A small CTC audio transcriber, trained from scratch: layers 16, width 160.
Rows from block 5 of a small CTC audio transcriber, named by matrix and row number. Rows with one number belong to one neuron. Each number is 128 + 32 x the weight over its row's rms, rounded and kept within 0 to 255. All counts start at 0. After the name is the row's rms in percent of the matrix's.
After each neuron's rows are labels from the 100 clips, of 14976, where the neuron reaches its largest size: "strongest on" is what is common among them. Only what is clearly more common there than usual is listed. The data: short read English sentences (LibriTTS-R).
# gate: first MLP gate (model.blocks.5.ff1.gate.weight, 416x160), inputs 0-159
# fc1: first MLP up (model.blocks.5.ff1.fc1.weight, 416x160), inputs 0-159
# fc2: first MLP down (model.blocks.5.ff1.fc2.weight, 160x416, transposed), outputs 0-159

gate.182 089 [136 172 191 129 120 150 134 120 110 133  96 138  77 176 134 149  84  87 150 150 170 124 135 118 144 108 228 135  80  84 144 153 122 143 120 171 137 115 169 150  77 145 130  98 188 129 151 123  83 115 170 127 126 124 223  79 110 160  87 168 122 176 146  87 136 100 166  94 159 106 120  98 171 149 127  99 116 107  57 109 127 121 130 114 120 121 133 149 177 182  89 144  90  75 131 173 164  86  58 105 118  69 142 116 174 146 122 132 133 147 114 141 196 139 126 129 157  48 101 107 187 162 143 171 105 112 143 101 105 147  73 142 131 102 117 149 168 123 155 122  82 144 125  85 151  88 130 132 148 145  84 152 130 207 113 109 122 145 127 129]
fc1.182 088 [139  92 137  51  97 128 126 112  94 140  99 145 110 123 136 178 107 147 118 107 131  63 111 125 152 119 140 125 106 131 114 111  94 143 166 138 179 153 142 142 122 177 126 100  73 186 112  70  64 116 163  95 140 210 155 137 108 149  87 120 121 114 133 134 158  84 106 102  92 111 116 162 132 159 176  91 184 140  68 129  74 117  78 115 191 106 147 121 107  99 146 117 156 137 126 141 125  73  63 219 116  78 142 134 163 144 117 150  71 187  80 128 131  93  97  79 117 103 153 128 131 189 111 120 137  75 116 128 108 139  99 122 105  84 182 177 190 113 138 113 147 119  63 134 177 147 153 161 103 142  90 181 103 144 148 123 159 103 127 143]
fc2.182 090 [147 131 128  81 156 105 172  87 103  74 138  92  76  66  72 190 143 155 137 148  78 123 117  83 166 180 139 157  85  92 138  66 100 186 177 116  59 141 147 146 136 131 100 133 146 150 113 133 118 138 105 119 145 137 146 156 102 123  90 104  51 126  95 158 158 122 148 203 123 139 111 127 104 113 119 158  98 148 174 125 118 122 135  80 121 123 111 140  84 145  93 161 158 135 163 112 154  88 123 164  62  81 134 121 135 105 116  80 133 117 143 170  90 166 179 133 133 125 120  88 163  71 178  87 111 129  88 140 144  89 123  77 149 132 176  51 130 127 102  99 135 125 152 162 164 113 132 139 104 138 125 106  77 132  67  61  97  60 108 115]
strongest on: voice: male

gate.340 085 [ 91 127  98 116  77  61 196  81 137 151 151 164  81 128  89 129 123 108 123 137 152 153 109 139 123 128 160 143 178 138 116 108 124 105 168 103 146 157  97 115 169  97 163 122  94 112 157 102 103 156  93 153 166  81 104 190 159 118  98 137  96 120 159  81 168  85 162  89 140  97  95 130 142 145  48 121 101  88 120 144 107 137 173 174 146  73 159 105 183  96  84 114  72 150 114 169 127 193 153 101 117 142  75 102  64 158 134 132 203 162 178 134 140 122 106 131 159  94 184  90  62 147 104 130 168 154 135 122 135 118 177  94 106 118  87 172  88 190 150 124 124 117 112 137 129 135 145 134 141  64 140 110 141 126 175  68 119 153 161 134]
fc1.340 091 [116 194 155 107 104 184 140 168 131 208 132 157 127 173 134 148 102 109 171 163 135 134 126 114  83 158 178  79 107 143 146 134 118 100  63 148 150 122  96 137 138  95 143  98  51 192 167 168 121 144 121 152  66 161  96 146 114 177 118 131 167 111 116 166  95 149 144 220 105 125 160 155 161 193 142  70 106 135 186 123 180 153 122 162 176 117 181 135 114  96 192 134 150 119 126 120 130 103 169  79 123 121  99 145 147 123 196 128 169 151 136 160 152 122 173 135 162 177 105 112 103 114 145 138  99 163 142 102  98 138 160 168 179 163 125  75 120 142 113 127 118 135 148 118  70 132  98 162  96 144 124 168 140 152 154 140 119  74 157  80]
fc2.340 089 [194 137 138 146 110 113 104 201 146  73  93  97 113 145  56 149 160 135 146 151 130 132 158  81 123 142 149 134  82 134 181 122 124 171  92  86 172 140  87 152 148 145 125 125 128 140  58  85 121 147 152 144  90 207  79  89 172  89 112 122 158 142 110 120  98 125  76  48 142  99 164 130 170 116 107  99 178 150 143 116 119  42 191 123 128 119 179 153 125 120 109 114 156 134  65 131 138 112  71 131 190  79 166 126 149 139 167 138 128 129 144 108 108 102 102 132 114 114  99 159 150 166 110 164 145 140 137 147 118 128 145 117  41 155 184  89 166 138 140 157 139 133 123 143  96 110 142 168 100 147 160 156 144  97 151 184 156  88 169 170]
strongest on: voice: male

gate.227 098 [107 184 103 165 141 119 190 105  48 134 122 149 141 171 123  87 149 118 177 126 177 128  81 159 103 107 168 147 168 132 151 160  62 158 114 125 101 188 119 146 142 176 105 105  63 152 178 104 140 173 127 184 161 136 114 123 156 170 128 140  83 142 173 112 142 134 137 132 185 127 137 151  36 159 152 152  87 147 129 133 211 112 124 114 148  97 118 118 133 128 150  88 126 151 141 159  94 138 153 128  87 118 170 112 161 100  97 113 102 119 126 115  94 145 194 139 131 122 148 118 151  73 152 121 144 132 127 197 135 115 173 116 165 157 121 171 115 145 121 150 174 166 117 134  52 219 145 146 138 156 116  93 172 189 101  97 176 113 131 124]
fc1.227 096 [158 130 127 134 180 129 110 154 194 142 147 123 153  70 102 112 144 123  45 157  92 134 174 115 192 194 176 143 120 120 130  78 157  82 105 131 159  97  85 111 120 104 141 132 151  81 143 155 117 120 138  72 100 134 139 151  90 122 130  93 193 115 100 150 157 119 122  99  78 161  99 113 128 118 117 152 106 118 114 118  60 145  55 138 148 127 130 145  83 118 140 162 153 150 127 103 109  92 110 121 177  83  70 129  95 135 169 188 141 177 145  84  86 113  69  94 123 152 116  83  79 117 109 149  99  76 111  99 142 177  78 156 135 143 162  95 117  35 155 103  56 113 115 118 124 102 100 174  83 113 111 141 114 112 150 164 110 123 121  75]
fc2.227 095 [147 157 176 157 108 135  82  89 135 116 164  86  89  99 110 103 115  64  85 163 139 101 108 126 149 123 115 102  97 135 148 152 118  57 176 109 105 124 100 122  78 134  49 176 163 139 122  96 162 117  76  79 121 103 141  95 148  91 114 165 113 128 158  86 171 110  76 126 196 138  93  93 136 117 153 176 115 135 121 136  77 166 134 155  83 152 141 142 147 119  70  82 101 132 138 181 160 108 213 161 170 151 112  84 102 207 127 149 161 141  91 177 153 132 115 115  86 145 162 126  82 103 125 119 109  49 112 187 108 125 122  89 128 159 111 161  97 108 136 142  77  59 112 120 120 130  98 140 102 107 128 174 163 144 162 153 143 109 142 102]
strongest on: the word "you"

gate.392 108 [117 145  66  72 152 157 172 159 122 139 129 123 181 101  76 125 134 167 134 108  62 106  98 124  74 161  88 114 186 151 127 208 126 124 114 154 150 168 133 140 130 197  70 133 147 137 134  73  99 123 195 106 130 157  53 191 146 123 182  92  82 142 122 150 142 137 196 163 135  93 153 150  50 107 167 141 146 165  88 116 192 104 130 111 143 178 157 115 121 131 144 165 111 165  60 115 155 105  88 188 105 144 171 141 158 105 136 117 113 136 135  44  80 117  63 141 123 119 141 114 136  88 169 174 125 129 142 121 115 115 141 122 152 150 179 165 183 151 130  95 129 130 116 130 129 127 100 113 109 112 126 108 109 164 133 148 114 112 142 147]
fc1.392 106 [ 76 143 133 129 143  96 135 160 213 168 171 105 117 100 133 111 114 133 136 108  51  97 158 188  95 182 140 173 111 176 167 141  91 140 159 144 102 164 145 180 134 120 119 154 155 177 132 210 100 126 141  65  67 151 148 135 119  94 163 114 183 167 115 141 120 126 141  94 131  86  85  77 187 125  87 144 134  95 130 175 102 153 149 111 135 110 132 133 134  99 117 189  99 175 106  82 171 139 122 114 133 155 154 138 101 146 153  78 181 142 122 188 129 148 146 181 151 132 124  97 187 111 144 121 127 139 161  91 206  88 151 118 143 122  96 101 199 119  89 167 138 106 122 186 193 151 108 146 119 127  80 135 143 158 126 126 137 130  96 130]
fc2.392 111 [111 192 158 121 159  96 128 158 164 141 129 119 112 136 235 114 142 124 144 135 119 170 123 131 177 132  24 132 121 189 154  82  96 155  89 160 116 137 145 113  94  85 135 104 144 175 104 196 180  78 138 106 116 142 127 106 131 144 120 134 170 146 190 113 119  98  92 169 151 120 137  93 167 175 106 148 102 134 174 141 118  91 132 183 134 104 130 176  86 113 141 111 135  70 178 128 152 182  96 143 163 158 133  84 132 160 167 155 164 190 129 101 154 139 151 116 126 145  96 124 140  68 125  68 174 137 136 130 186 113 146 108 140  97  98 197 137 121  53 138 115 139 155 168 135 128 147  84 159 132  92 146 110 149 178 123 178 131 114 114]
strongest on: the word "you"

gate.388 100 [135 137 135 179  98 110 148 141 150  78 111 143 171 150 103 156 127 136  39 129 116 122 120 150  98 171 112 105 160 165 117  70 125 165 123 128 176 123 138 148  77 120 140 116 102 133  89 150  95 142 134 166 130 154 157  99 144 141 138 154 124  90  69 169 129 144 213 117  70 146 139 151 146 134 111 130  99 128 145 115  98 124 100  89  83 139 144 109  93 125 137 150  99 128 153  69  79  80  52  85  84  72  81 149 138 115  64 149  98 142 155  69 167 144 155  99 179  92 106  56 214 143  98  88 132 138 116 114 119 126 113 170 159  95 143  74 134 132 180 105  98 121  60 133 146 125 124  91 165  87 105  60 134 135 137  98  81 108 110 152]
fc1.388 099 [161  88  97 148 124 117 163 170 125 121 159 146 154 108 203 113 118 129 115  74  82 119 122 127 157 160 106 176 122 139  95  84 141 130  89 100 135 118 127 104 112 132 124 112 110  93  83 212  77 122 109  67 100 155 130 128 111  95 144 137 123 114  62 204 133 208 137 158  72  98 149 117 152 120 162 115  49  97  83 136  94 138 130 150 144 136  83 118 183 161 146 173 130  70 105  93 109  89 103  97  99 137 149 164 173 128 117 125  78 156 111 151 125  94 130 129 157 155  96 146 160 163 109 156 131 172 130 151 126 103  93 116  74  54 132  94 155  81 104 117  93 139 113 125 139 176 152  81 109 135 102  79 146 214 112 122 124 189 104  91]
fc2.388 098 [177 127 129 142 137 129 173 151 142 125  89 139 135 131 113 134 148  91 141 142 117 124 143  83 107 123 155 156  74 128 122 125 106 164  95 156 139  70 163  96 126 175 195  96 148 135  89 137 136 137 132 127  92 155  67 145 143  90 218 129  80 131  57 193  99 138 155 145 131 149 184 166 151  90 140  98  90 175 129 104  91 171 114 173 100 174 107 170 121 138  96 156 123  92  79 103 158  97 141 149 174  79 142 142 226  90 161 181  81 123 122 157 120 144 137 115  78 177  96 128 148 137 152 153  98 189 134 112 104 102 146 152 111 106 107 120 138 100 123 142  79 179 106 118 162 121 101 103  80 118 117  81 107  94  50 169 163 136  78 130]
strongest on: voice: female; the word "was"

gate.384 088 [ 98  79  85 125  76 159 152 182 136 140  75 129 161 133 101 143 143 126 150 133 150  98 106 128 122 110 115 136 128 143 130 115 120 126 148 118  85  89 144 152 144 161 133  90 131 153 143 104 125 124 147 139 178 166 113 208 169 160 114 112  62  97 148 206 173  97 140 172 127 137 106 165 113  96 162 137 176  96 164  90 135 140 150 142 114  59  78 135 127 164 127 145 157  78  63 157 157 108 181 185 154 132 114 106 155 155 156 136 113 131 140  99 155 155 113 178 117 141 150 179 158 121 121 130  68 131 107 138 100 156 140  72 177 200 115 197 121 172 184  92 158 150  72  83 102 170 171  58 113 105 181 100 136 116  93 104  90 136 142 172]
fc1.384 086 [133  79  77 143 166 136 180 182 103 126 108 159  99  85  98  79 121 111 168 133 116 129 106 116 108 126 141 142 163  82 150 163 147 140 112 207 124 161 165 181 104 163 126  99  91 119 104 133 136 181  78 118 177 157 185 160 145 130 134  57 126 130 167 112 215 138  89 152 181  86 107 166 100  94 141  95 119 127 103 118 172 114  82 117 109 181 147 114 211 148 119 100  79 164 131 178 136 143 122 149 114 169 139 114 173 119 110  95 130 139 115 120  79 136 178 118  96 161 168 125  84 122 143  92 158 124 124 117 107 151  87  92 198 124 139 166 105 170 169 129 130 169 123 120  88 157 164 107 166 117 128  55 127 134  98  94  89  78  86 129]
fc2.384 084 [107 118  85 161 160 153  97 116  82 133 101 165 172 142  99 103 124 156 134  80 121  88 143  98 117 102 213  90 148 125 117 123 149  80  98 102 180 128 154 129 164 117 152 142 171  80 240 116 135 169 190 158 132  60  72 136 138  92 191 110 131 174 131 147 136 173 155 132 133 100 117 177 114 105 108  89 176 152  48 138 210 103 140  93 109 152 140 105 140 146 151 108 157 125  93 202 104 116 101 116 114 136 158 136 140 119 106 123 133  76 151 144 126 134 124 138  69 103 180 142  75 169 151 133 101 127 160 117  53 154 150 136 133 126 125 130 123 153 152  91 173 188 144 138 113 164  80 152 122 141 157  86 132 115  92 143  92 122 139 133]
strongest on: voice: female; the word "you"

gate.114 104 [ 62  72 111 123 113  78 137 174 122 123 131 175 202 147 142 148  71 172 106 126 132  94 132 142 154 139  99 169 157 149 106 175 187 129 168 137 155 146 123 122 121 177 116 157  82 132 132  94  78 131 132 139 170 116 127 178 117 133 132 116 137 129  72  93 180 150 188 155  87  98  83 143  86 135 136 145  68  91  88 168 114 105 166 153 126 156 127  69 133 181 106  64 103 177 103  70 128 115  70 123  65 128 157 111 138 114 116 135  77 140 139 164 117 127 108 117 116  96 147 110  81 153  99 184 110 180 120 174  76 120 159 129 131 106 123 144 142 166 138 146  56 122  30 154  98 128 125 137 164 134 157 119 159 171 112 127  85 122 158 139]
fc1.114 103 [147 136 103  91 158 156 170 106 154 134 116 137  96 157 126  82 123  87 105 153  73 144 123 142 152 132 138 125 123 114 107  95 108 132 103 131 153 171  93 169 155  71  93 135 120 142 162  55 156 184 156 140 151 192 149 106 142 148 121  62 102 130 108 149  88 121  75 148 149 136 154 137  97 132 157 128 148 190 139  85 116 100 124 172 114 148 165 165  68 152 174  67  99 128 171 158 127 118 161 149 191 108 162 108 180 142  92 116 145 134 123 132  58 125 184  64 101  81  94 155  71 138 130 163 134 119 130 139  88 135 124 107 157  98  88 111  94  82 142  72 189 128 150 122 166 198 115 137 146 146 142 150 128  85 148 156 193 165 175  56]
fc2.114 099 [110 123 161 146 102 142  75 135 120 135  85  82 102  96  95 139  99  67 118 101 158 169 131 157 182 122 135 157 151  84 108 162 127 145 162 135 111 213 119 157 156 106  98 138 109 129  81 164 135 172  75  86 134 150 127 109 152 145 128 118 151  95  98  53 135  69 115 120 115 110 118  85  76 138 120 157 137 199 124 103 139 121 138 122 100 114 136 137  90 135  96  87 128 117 181  98 113 206 165 162 114 128 220 109 135 152 186  98 110  91 136 170 149 120  86  99 116 100  72 168 104 124 133 131 133  94 120 101  77 101 133 102 118 163  86 127  71 108 155 117 204 111  48 160 135 130 133  93 107 192 157 158 128  83 165 125 143 127 174  96]
strongest on: voice: male

gate.188 095 [179 102 170 100  84 104  85 158 132 138  78 134 139 114 106 177 113 132 107 124 133 150  72 123 158 141 121 200 114 102 102 103 149 129 164 119  36 150 119 105 112 155 165 145 154  57  75 156  89 109 103 127 125  87 157 198 101 125  93 163 136 188 146 126 199 110 160 175 162 145 110 104 143 117  81 132 183  86 127 141  39 134 169 187 132  48  74 133 145 133 146 157 129 107  99 146 137 106 126 132 123  94 109 127 119 145 161 176  97 164 116 130 120 110 105 139 159  96 138 149 146 138 156 139  53  75 100  37 140 116 171  77 114 125 139 140  76 137 114 112 148 118 145 129 112 142 145  90 119 137 134 146 126 170 156  67 101 116 129 136]
fc1.188 091 [ 64 145 112 133 169  98 147  92 102 110 145 133 116 164 101 147 134 135 141 101 101 134 162 150  73 111 118 123 121 148 117 143 143 107 175 181 182 122  93 175 125  58 173 178 135 155 116 119 106 159 130 165 159 111  53 132 125  74 165 145 158 167 127 166 167 173 114 108 124 155 174 103 165 117  85 100 149 184 116 162 140 151  73 171  78 185 170 134 158 106 106 118  73 163 138  85 167 160 101 186 155 157 112  88  95 164  70 119 151 127 133 163  92 150 154 115 136  99 167 103 101  85 159 102 143 123 134 163 136 135 133 103 182 115 167  89 159 126 116 144 138 133  53 168 144 137 123 229 166  92 139 118 105  96 136 185 114 100 159 124]
fc2.188 089 [149 109 177 101 109 145 144 105 130 152 179 161 193 100 177 143 133 194  85 150 108 133 176 145 137 152 149 115  95 137 167 120 155  92 166 179 144  71  78 114 111 159 197 133 146 164 145 131 144 112 119 169 157 142 122 117 117 141 169 183 132 163  97 174 121 155 160 139 128 124  75 163 178 145 166 135 124 133  93 118 113 149 129 121 115 177 138 133 132 176 129 123  77 139 154 141 111  89 181  85 151 203 100 115 105 122 141 128 143 152 169 186 111 160 155 117 106 154 144 117  78 144  87 113 155 193 125 136 132 135 185  90 158 113 107 180 131 212 173  92  87 104 114 132 165 147 151 151 164  80  95  85 102 163  55 143 141 100 206 124]
strongest on: voice: male

gate.336 081 [137 132 140  96 124  97 143 138 121  70 126 171 138 132  75  88 144  91 100  98 142 173 108 150 133 143 170 224 110  87 146 195 106 121 143 201 105 104  23 132 142 151  93  93 155 142  89 135 115 177 107  45 116 154 121 163 120 148 133 108 158 204 107 127 161 159 129 106 128 108 115 124 160 121 124 140 181 161 169  95 109 101 100 139 101  54 110 141 158 146  66  73 165  99 175 112 137 113 202 151 144 183 140  85 130 122 167 111 105  94 138 139 109 128  83 136  92 199 142 165 133 160 125 140 130 107 132 151 162 126 122 108 131 107 173 122 154 168  87 111 115 130 110 128 122 171 140 136 131 163  86 164 169 153 165 153 119 166 125  87]
fc1.336 082 [108 152 107 120 139  89 126 176 114  93 157 129 113 161  73  85 116 134 155 111  77 123 146 117 131 121 118 121 156 170 176 165 152 142  75 108 134 124 150 118 133 129  79 138 121 110 152 208 120 107  49 115 145 145 123 116 160 143 138 156  28 110 126 155 135 164 109 127 133 206  44 119 148 125  98 187 129 160  99 110 182 107 174 135 128 187 107 136 184 120 124 136 117  80 114  60 142 107 127 146 149 144 145 118 150 144 108 170 187 144 176 170 158 134  48 118 136 132  88 145 207  88 113 120 119 135 154 171 113 129 146 130 121 150 139 132 167  98 149 200 199  97 142 160 105 150 127 103 132  70 118 100  90 135 105 125 145 187 111 149]
fc2.336 078 [ 48 110 129  92 104  71 159 168 145 139 130 145 105 171 123  59 155 140 164 154 193 154 105 150 126 105  87  83 198 117 156 217  54 135 108 143 147 136 149 148 107  80  64  70 110 173 135 146 123 112  73 142 165 152 208 136  92  92 136  91 140 163 122 165 123 145 157 101 159 144  94 130 123 133  64 145  93 113 139  85 153  97 137 134 154 144 115 147 133  70 150  92 100 161 161 101 148 111 110  86 131 127 170 109 143 139 129 148 163  58 155 177  93 125 129 131 156 162 102 104  96 108 139 177 141 172 118 138  94  97 110 186 141 132 132 144 158 135 114 152 111 147 130 118 136  86  68 121 155 156  97 110 140 174 165 136 101 113  59 130]
strongest on: voice: female

gate.10 108 [147 130  96 131  94 128 123 193  77  75 152  99 178 105  98 116 138 140 165  96 133  80  61 114 117  68  68 136 149 114 121 168  96 158 136  99 110 118 115 152 129 195 109 110 152 141 133  27 131 132 171 125 175  49 107 204 115 124  93 112  93 127  80 169 131 140 131 145 149  92 135 158  68  78  91 125 151 130 121 144 145  42 158 125 107  82 114  97 165 136 122  94 171 112 111 125 110  79 115 149 130 172 162 145 182 111  67  98 124 123 114 119 126 111 111  98 102 119 128 174 108 158 142 180 108 157 142 109 119  79 169 109 142 109 197 138 143 158 128 121 151 137 124 112  84  82  71  93 147  94 174 142 123 133 137 126  71 112 142 158]
fc1.10 103 [156 102  40 168 109 156 151 140 121  86  94 115 175 125 105 107  63 140 101 114 163 136 123  98 104 139 158 149 155 166 108 189 140 180  75 169  95 117 211 124 142 157  75 115 137 121 109  50 156 180 157 171 110 143 121 150  91 181 165 173 121 152 120 137 150 152 170 127 121 119 166 181 111  94 102 121 196 178 129  81 181 127 107  96 134  88 107 103 168 146 171 143 160 162  74 109 104 120 120  98 106 126 143 140 141  99 104 147  69  99 131 109 100 153 144 125  90 138 141 122 136 133 139 145  52  92 144 122 126 155  62 144 180 111 171 149 151 113 119  91 176 156 147  73  99 154 100 100 112 165 129 105 156  96 148 126  79  75 112 148]
fc2.10 105 [124  46  54 138 174 123 123 105  82 111 128 129 110  90  47 151  85 139 133 132 115 121 183 137 139 139 205 135 119  95  80 185 121 108 178  96 140 127 141 147 186 155 159 164 143 101 130 149 144 125 154 117 145 141 138 167 115  91 171 157  99 156 136 155 166 130 184  79  39 140 126 148 108 100 166 109 196 146  94  96 141 130 124  90 145 166 139 127 136 130 103 169 143 156  62 137 117 102 115 121  94  95 129 143  89 155 117 165  92  71 158 137 149 162 143 107  66 126 151 109 146 182 151 131 137  97 132 130  94 160 114 160 114 160 144 131 182 151 102  88 151 119 183  89  92 156 143 176  89 108 130  68 120 160 122  55  85 157 133 153]
strongest on: the word "you"

gate.48 098 [179  90  75 160 122 182 102 136 101 111  86 131 167 105 142 159 162 153  92  95  88 116 178 148 200 106 103 110 164 136 123 177 191  87 106 130 175 172 132 104 134 165 101 123  90 135 119 196  91 152 133  55 136 109  82 167 197 166 205 104  99  84 110 131 132 186 156 205 102 143 134 158 100 113 149 138  78 125 134 140 197  82 145  99 104 126 128  97 119 151 145 104 106 111 130  73 142 143 120 125 145 170 127 130 147 124 104 149 103 110 135  68 142 152 123 105  98 134 117 139 126 147 154  88 165 154 101 184  82 158  77 143 125 172 109 114 104 191 125 138 133 112 123  78  71 194 115 133 179 127 110 124 128 172 139 153 109 126 137 145]
fc1.48 099 [ 97 119 130 115 132 155 125 151 125 158 122 101 163 157 111 136 117 141 133 140 155 138 111 138  86 119 137 139 139 112 124 165 125 152 135 118 161 145 160  85 139 166 192  84 150 145  77 120 221 151 144  73 124 124 121 127 101 170  94 136 112  41 166 143 165 101 147 126 108  61 165 162  75 109 158 134 107  75 142 136 144 149 112 139 149  89 136 136 159 169  84 173 135 118 121 167 116 110 112 118  83 100 123 129 149 156 176  95 147 157  82  63 126 124 133 166 150 132 121 148 182 190  82 125  19 155 144  36 113 101 153 137 159 166 117 176 147 173 109 117 141 177 145 127 121  51 102  45 150 140 135 118 137 137 113  69 145 102 145 149]
fc2.48 098 [147 104  92 175 135 160  95  88 157 107 132 156 199 133  83 134 114 152 158  94 125  84 132 156 189 179 182 114 156 144 114 121  78  97 187 102 141 120 102 143 136 136 160 127  49 121 186  59 154 152 144 106 152 122 102 109 130 124 156 193 162 152  71 141  86 169 144 154 125 136 125 136  87 129 165 135 115 154 110 160  80 182 113 143 125  93 110 134  93 149 184 118  97 161  71 119  59  34 127 145 154 149  82 155 143  88  85 101 152 130  88  98 129 124 132  99 123 150 123 136 107 128 154 185  99 169 153 179 132 148 142 157 123 106 116  91 110 136 176  46 127 129 130  86 129 127 104 129 162 151 106 142 110 131 106 127 146  65 197 140]
strongest on: the word "you"

gate.33 106 [117 156  93 120 135 102 125 200 145  81 118 119 138 115 129 174  95  86 137 125  95 109 127 173 107 128 108 179 113 174  61 137 139 146  40 158 153 118 147 108  89  90 125 126 148 122 159 178 113 138 124 116 143  89 120 104 131  79 123 147 189 139 105 118 153 127 130 172 120 133 156  86  94 147 106  45 139 149  85 138  91 155 127 171 135 104 149 162  80 158 115 179  96 166 153 110  91 128 136 125 109  94 163 156 191 173 109 152 188 166 152  87 191  71 147 160 170 138  97 205 113 129 100 173 161 119 153  86  89  80 168 152 146  64  88  99 180 208 135 115 134 165  90 157 143 150 156 132 127 156 144 122 126  97 145 128 133 112 151 107]
fc1.33 108 [108 105 143 173 103 154  98  95 217 116 165 138 155 154 124 111 115 107 107  72 154 137 147 189 109 183  87 100 154 189 125  92  99  78 110 165 163 131  88 176 123  62 116 156  98 163  80 108 154 147 144 201 190 202  70 137 154 128 142 139 188 200 150 146  87 128 182  73 101 121 146 127 161 162 169 132 143  98 128  93 103  91  86 123 129 165 135 115 197 113 163 127 138 126 168  80 130 127  94 152 168 123 130 108 118 116 121 112 106 133 143 169 111 118 152 132 137 117 112  81 179 104 129 115 126 104  71 111 107 136 148 159 153 133 127 159 117 130 178 122  98 107 122 142 179 136 132 114 117  71 130 124 132  78 122 127 167 167 103 210]
fc2.33 108 [142 101 172 119 105 130 163  99 120 134 146 138 124 117 149 164 183 181 124 134 141 134  97 137  95 136  59 152 117  82 177 133 129 103  65 142 136 128 126  85 108 128 136  77 141 150 101 124 174 133  88 145 167 212 125  96 133 100 145  81  35 139  93 131 101 129 156 109 149 126 114 187 134  69 116 114 106 145 119 136 139  91  94 115  72 175  92 129 132  86 164 149 112  84 131 121 146 136 165 124  86 158 167  83 158  44 185  99  95  89 171 136 120 127 139 106  61 145  94  93 131 128 122  75 164 199  97 170 115 101 126  77 126  95  99  97 168 102 124 173 120 146 140 150 153 125 153  71 135 115 138  67 101  91  99 131  97  64 101 120]
strongest on: voice: female

gate.372 067 [139 142 125 126 120  87 159 161 173 132 115 148 103 130 155 141  78 156 169 142 179 147 132 111  84  99  88 124 139 134 178 142 142 193 123 153 116 111  86 155 135 117 154  87 143 180 149  95 189 120 124  88 154 168 182 174  85  84  67 158 163 141 131 108 103 187 130 128 145 162 125 160 173 131 108 126  85 140 125 147 133 154 110 144 135 128  65 117 140 112  89 155 164 134 119 101 136 209 179  81 176 101 114 177 115 102 222 123 145 143 128 177 223 122 184 103 161 117 132 134 161 133 174 120 118 111 209  97 113 175 120  92 133 147  74 113 107 117 121 100  85  95 148 161 163  95 123  97  99 113 117 128 125 114 135 118  44 119 136 137]
fc1.372 071 [ 99  81 198 138  92 131 195  79 173 119 123 157 162 132 116 181 153 125 111 152 128 151 160 182 119 127  66 137 117 105  94 122 166 160 194  78 145 105 119 136 113 175 147 119 160 188 117 128 153 134 156 159 106 168  74 138 125 115 104 137 143 115 158 114 172 166 149 124 130 171 155 139 108 131 166 116 128 183 141 104 139 147 200  87 151 151 196 105 137 175 120 212  88  98  91 152 107 154 183 155  87 119 107 161 192 145  60 176 135 159 101  60  88 136 118 152 138 104 102 150 156 138 111 144  59 151 123 178 151 116 119  96 151 178 146 118 133 147 131 127 173 135 152 101 111 136 120 116 103 114 194 120 162  82 140 178 132 154 114 139]
fc2.372 066 [125 183 220 117 231 128  91 154 137 128 110 128 143 138 193  99 154 171 160 174  94  98  82 146 133 130 144 168 122 108 173  89 148 129 157 159 115 134 104 127 102 121 152  55 164 156 133 190 123 158 139 146 122 118 193 130 125 112 174 112 114 115 107 117 158 104 130  93 147 156 128 122 125 152 133 108  92 117 157 137 146 133 176 157 177 218 142 169 105 146 135  80 125 138 191 154 107 115  99 122  97  75 108  95  49 187 150 110  88 145 125 178 112 125 113 159 197 168 142  71 106  71 132 170 126 136 131 140 152  89 153 104 129 111 179 108 106 111 116 116  93 147 124 150  95 169 122 157 126 180 157 117 100 128 138  99 162 133  88  89]
strongest on: voice: female

gate.155 080 [121 125 157  86 106  69 148 138 121 136  93 106 135 178 141 133 136 122 150 103 135 132 156 133  67 137 167 144  79  93 166 166 169 143 135 176 185 175 121 104 137 157  99  52 113 134  84 102 149 156 129  99  70 145 157 187 118 164 123 153  89  86 108 157 154 102 124 131 124 105 196 143 107 140 105 149  91 163 115 107 166 145 133 106 136 112 172  55 158 173  81 110  95 126 190 128 128 139 114 166 159 135 150  65  91 132 171 156 113 123 135 125 190  99 152 161 209 124 160 108 159 184 141 142 138 107 176 124 126 132 121  77 135 101 186 115 142 108  92 127  74 113 112 185 109 131  99 125 116 153 101 170 198 178 149 172 143 175 135  68]
fc1.155 076 [132 149 136 131 157 120 158 105  96 137 103 144 149 142  70 171  62 144 200 112 166 176 181 109 139 191 188 155 152 119 143 162 169 164 136 138 126 143 147 137 193  86  66 129 172  98 148 129 171 161 118 140 111 149 133 207  94 111  90 151 113  95  86 132 143 101 119 131 155 101  94 143  78 183  99 120 137 128  84 111 130 137 223 116 114 149 142 178 195 150  83 167 109 122  98  83 135 156 102 159 135 101 117 100 115 126 160 135 141  93 169  88 210  88  82 133 178 106 195 105 149 185 156 144 161 157 116  99  93 146  93  90  96 113 155  95 136 211 127 112 146 117 125 136 113 122 131 140 114 140  96 103 125 130 138 110 137 130 131 161]
fc2.155 075 [161 192  57 119  97 124 141 192 168  94  99 121 159 130  56  94 177 152 123 145 106  99 120 159 108 135 116 136 118 113 171 127 120 122  52 118 157 121 110 109 102 104 111 127 140 160 133 104  86 108 132 147  89 141 194 104 130 118  76 138  82 118 102 143 120  93 134 101  99  53 119 137  86 120 108 106  94 113 178 183 155 109 147 102 170 153 137 119 154  94 145 115  91 148  66  87 131 107 101 121 147 106 110 158  82 103 190  98 171 165 149  73  90  77  77 188 143  98 106  95 173 141 158 106 174 171 140 139  83 167  65 102 128 113 147 117 100 123  69 131  88 124 168 142  83  89 142 116  92 130 144 126  94  94 150 106  52 125 128 157]
strongest on: voice: female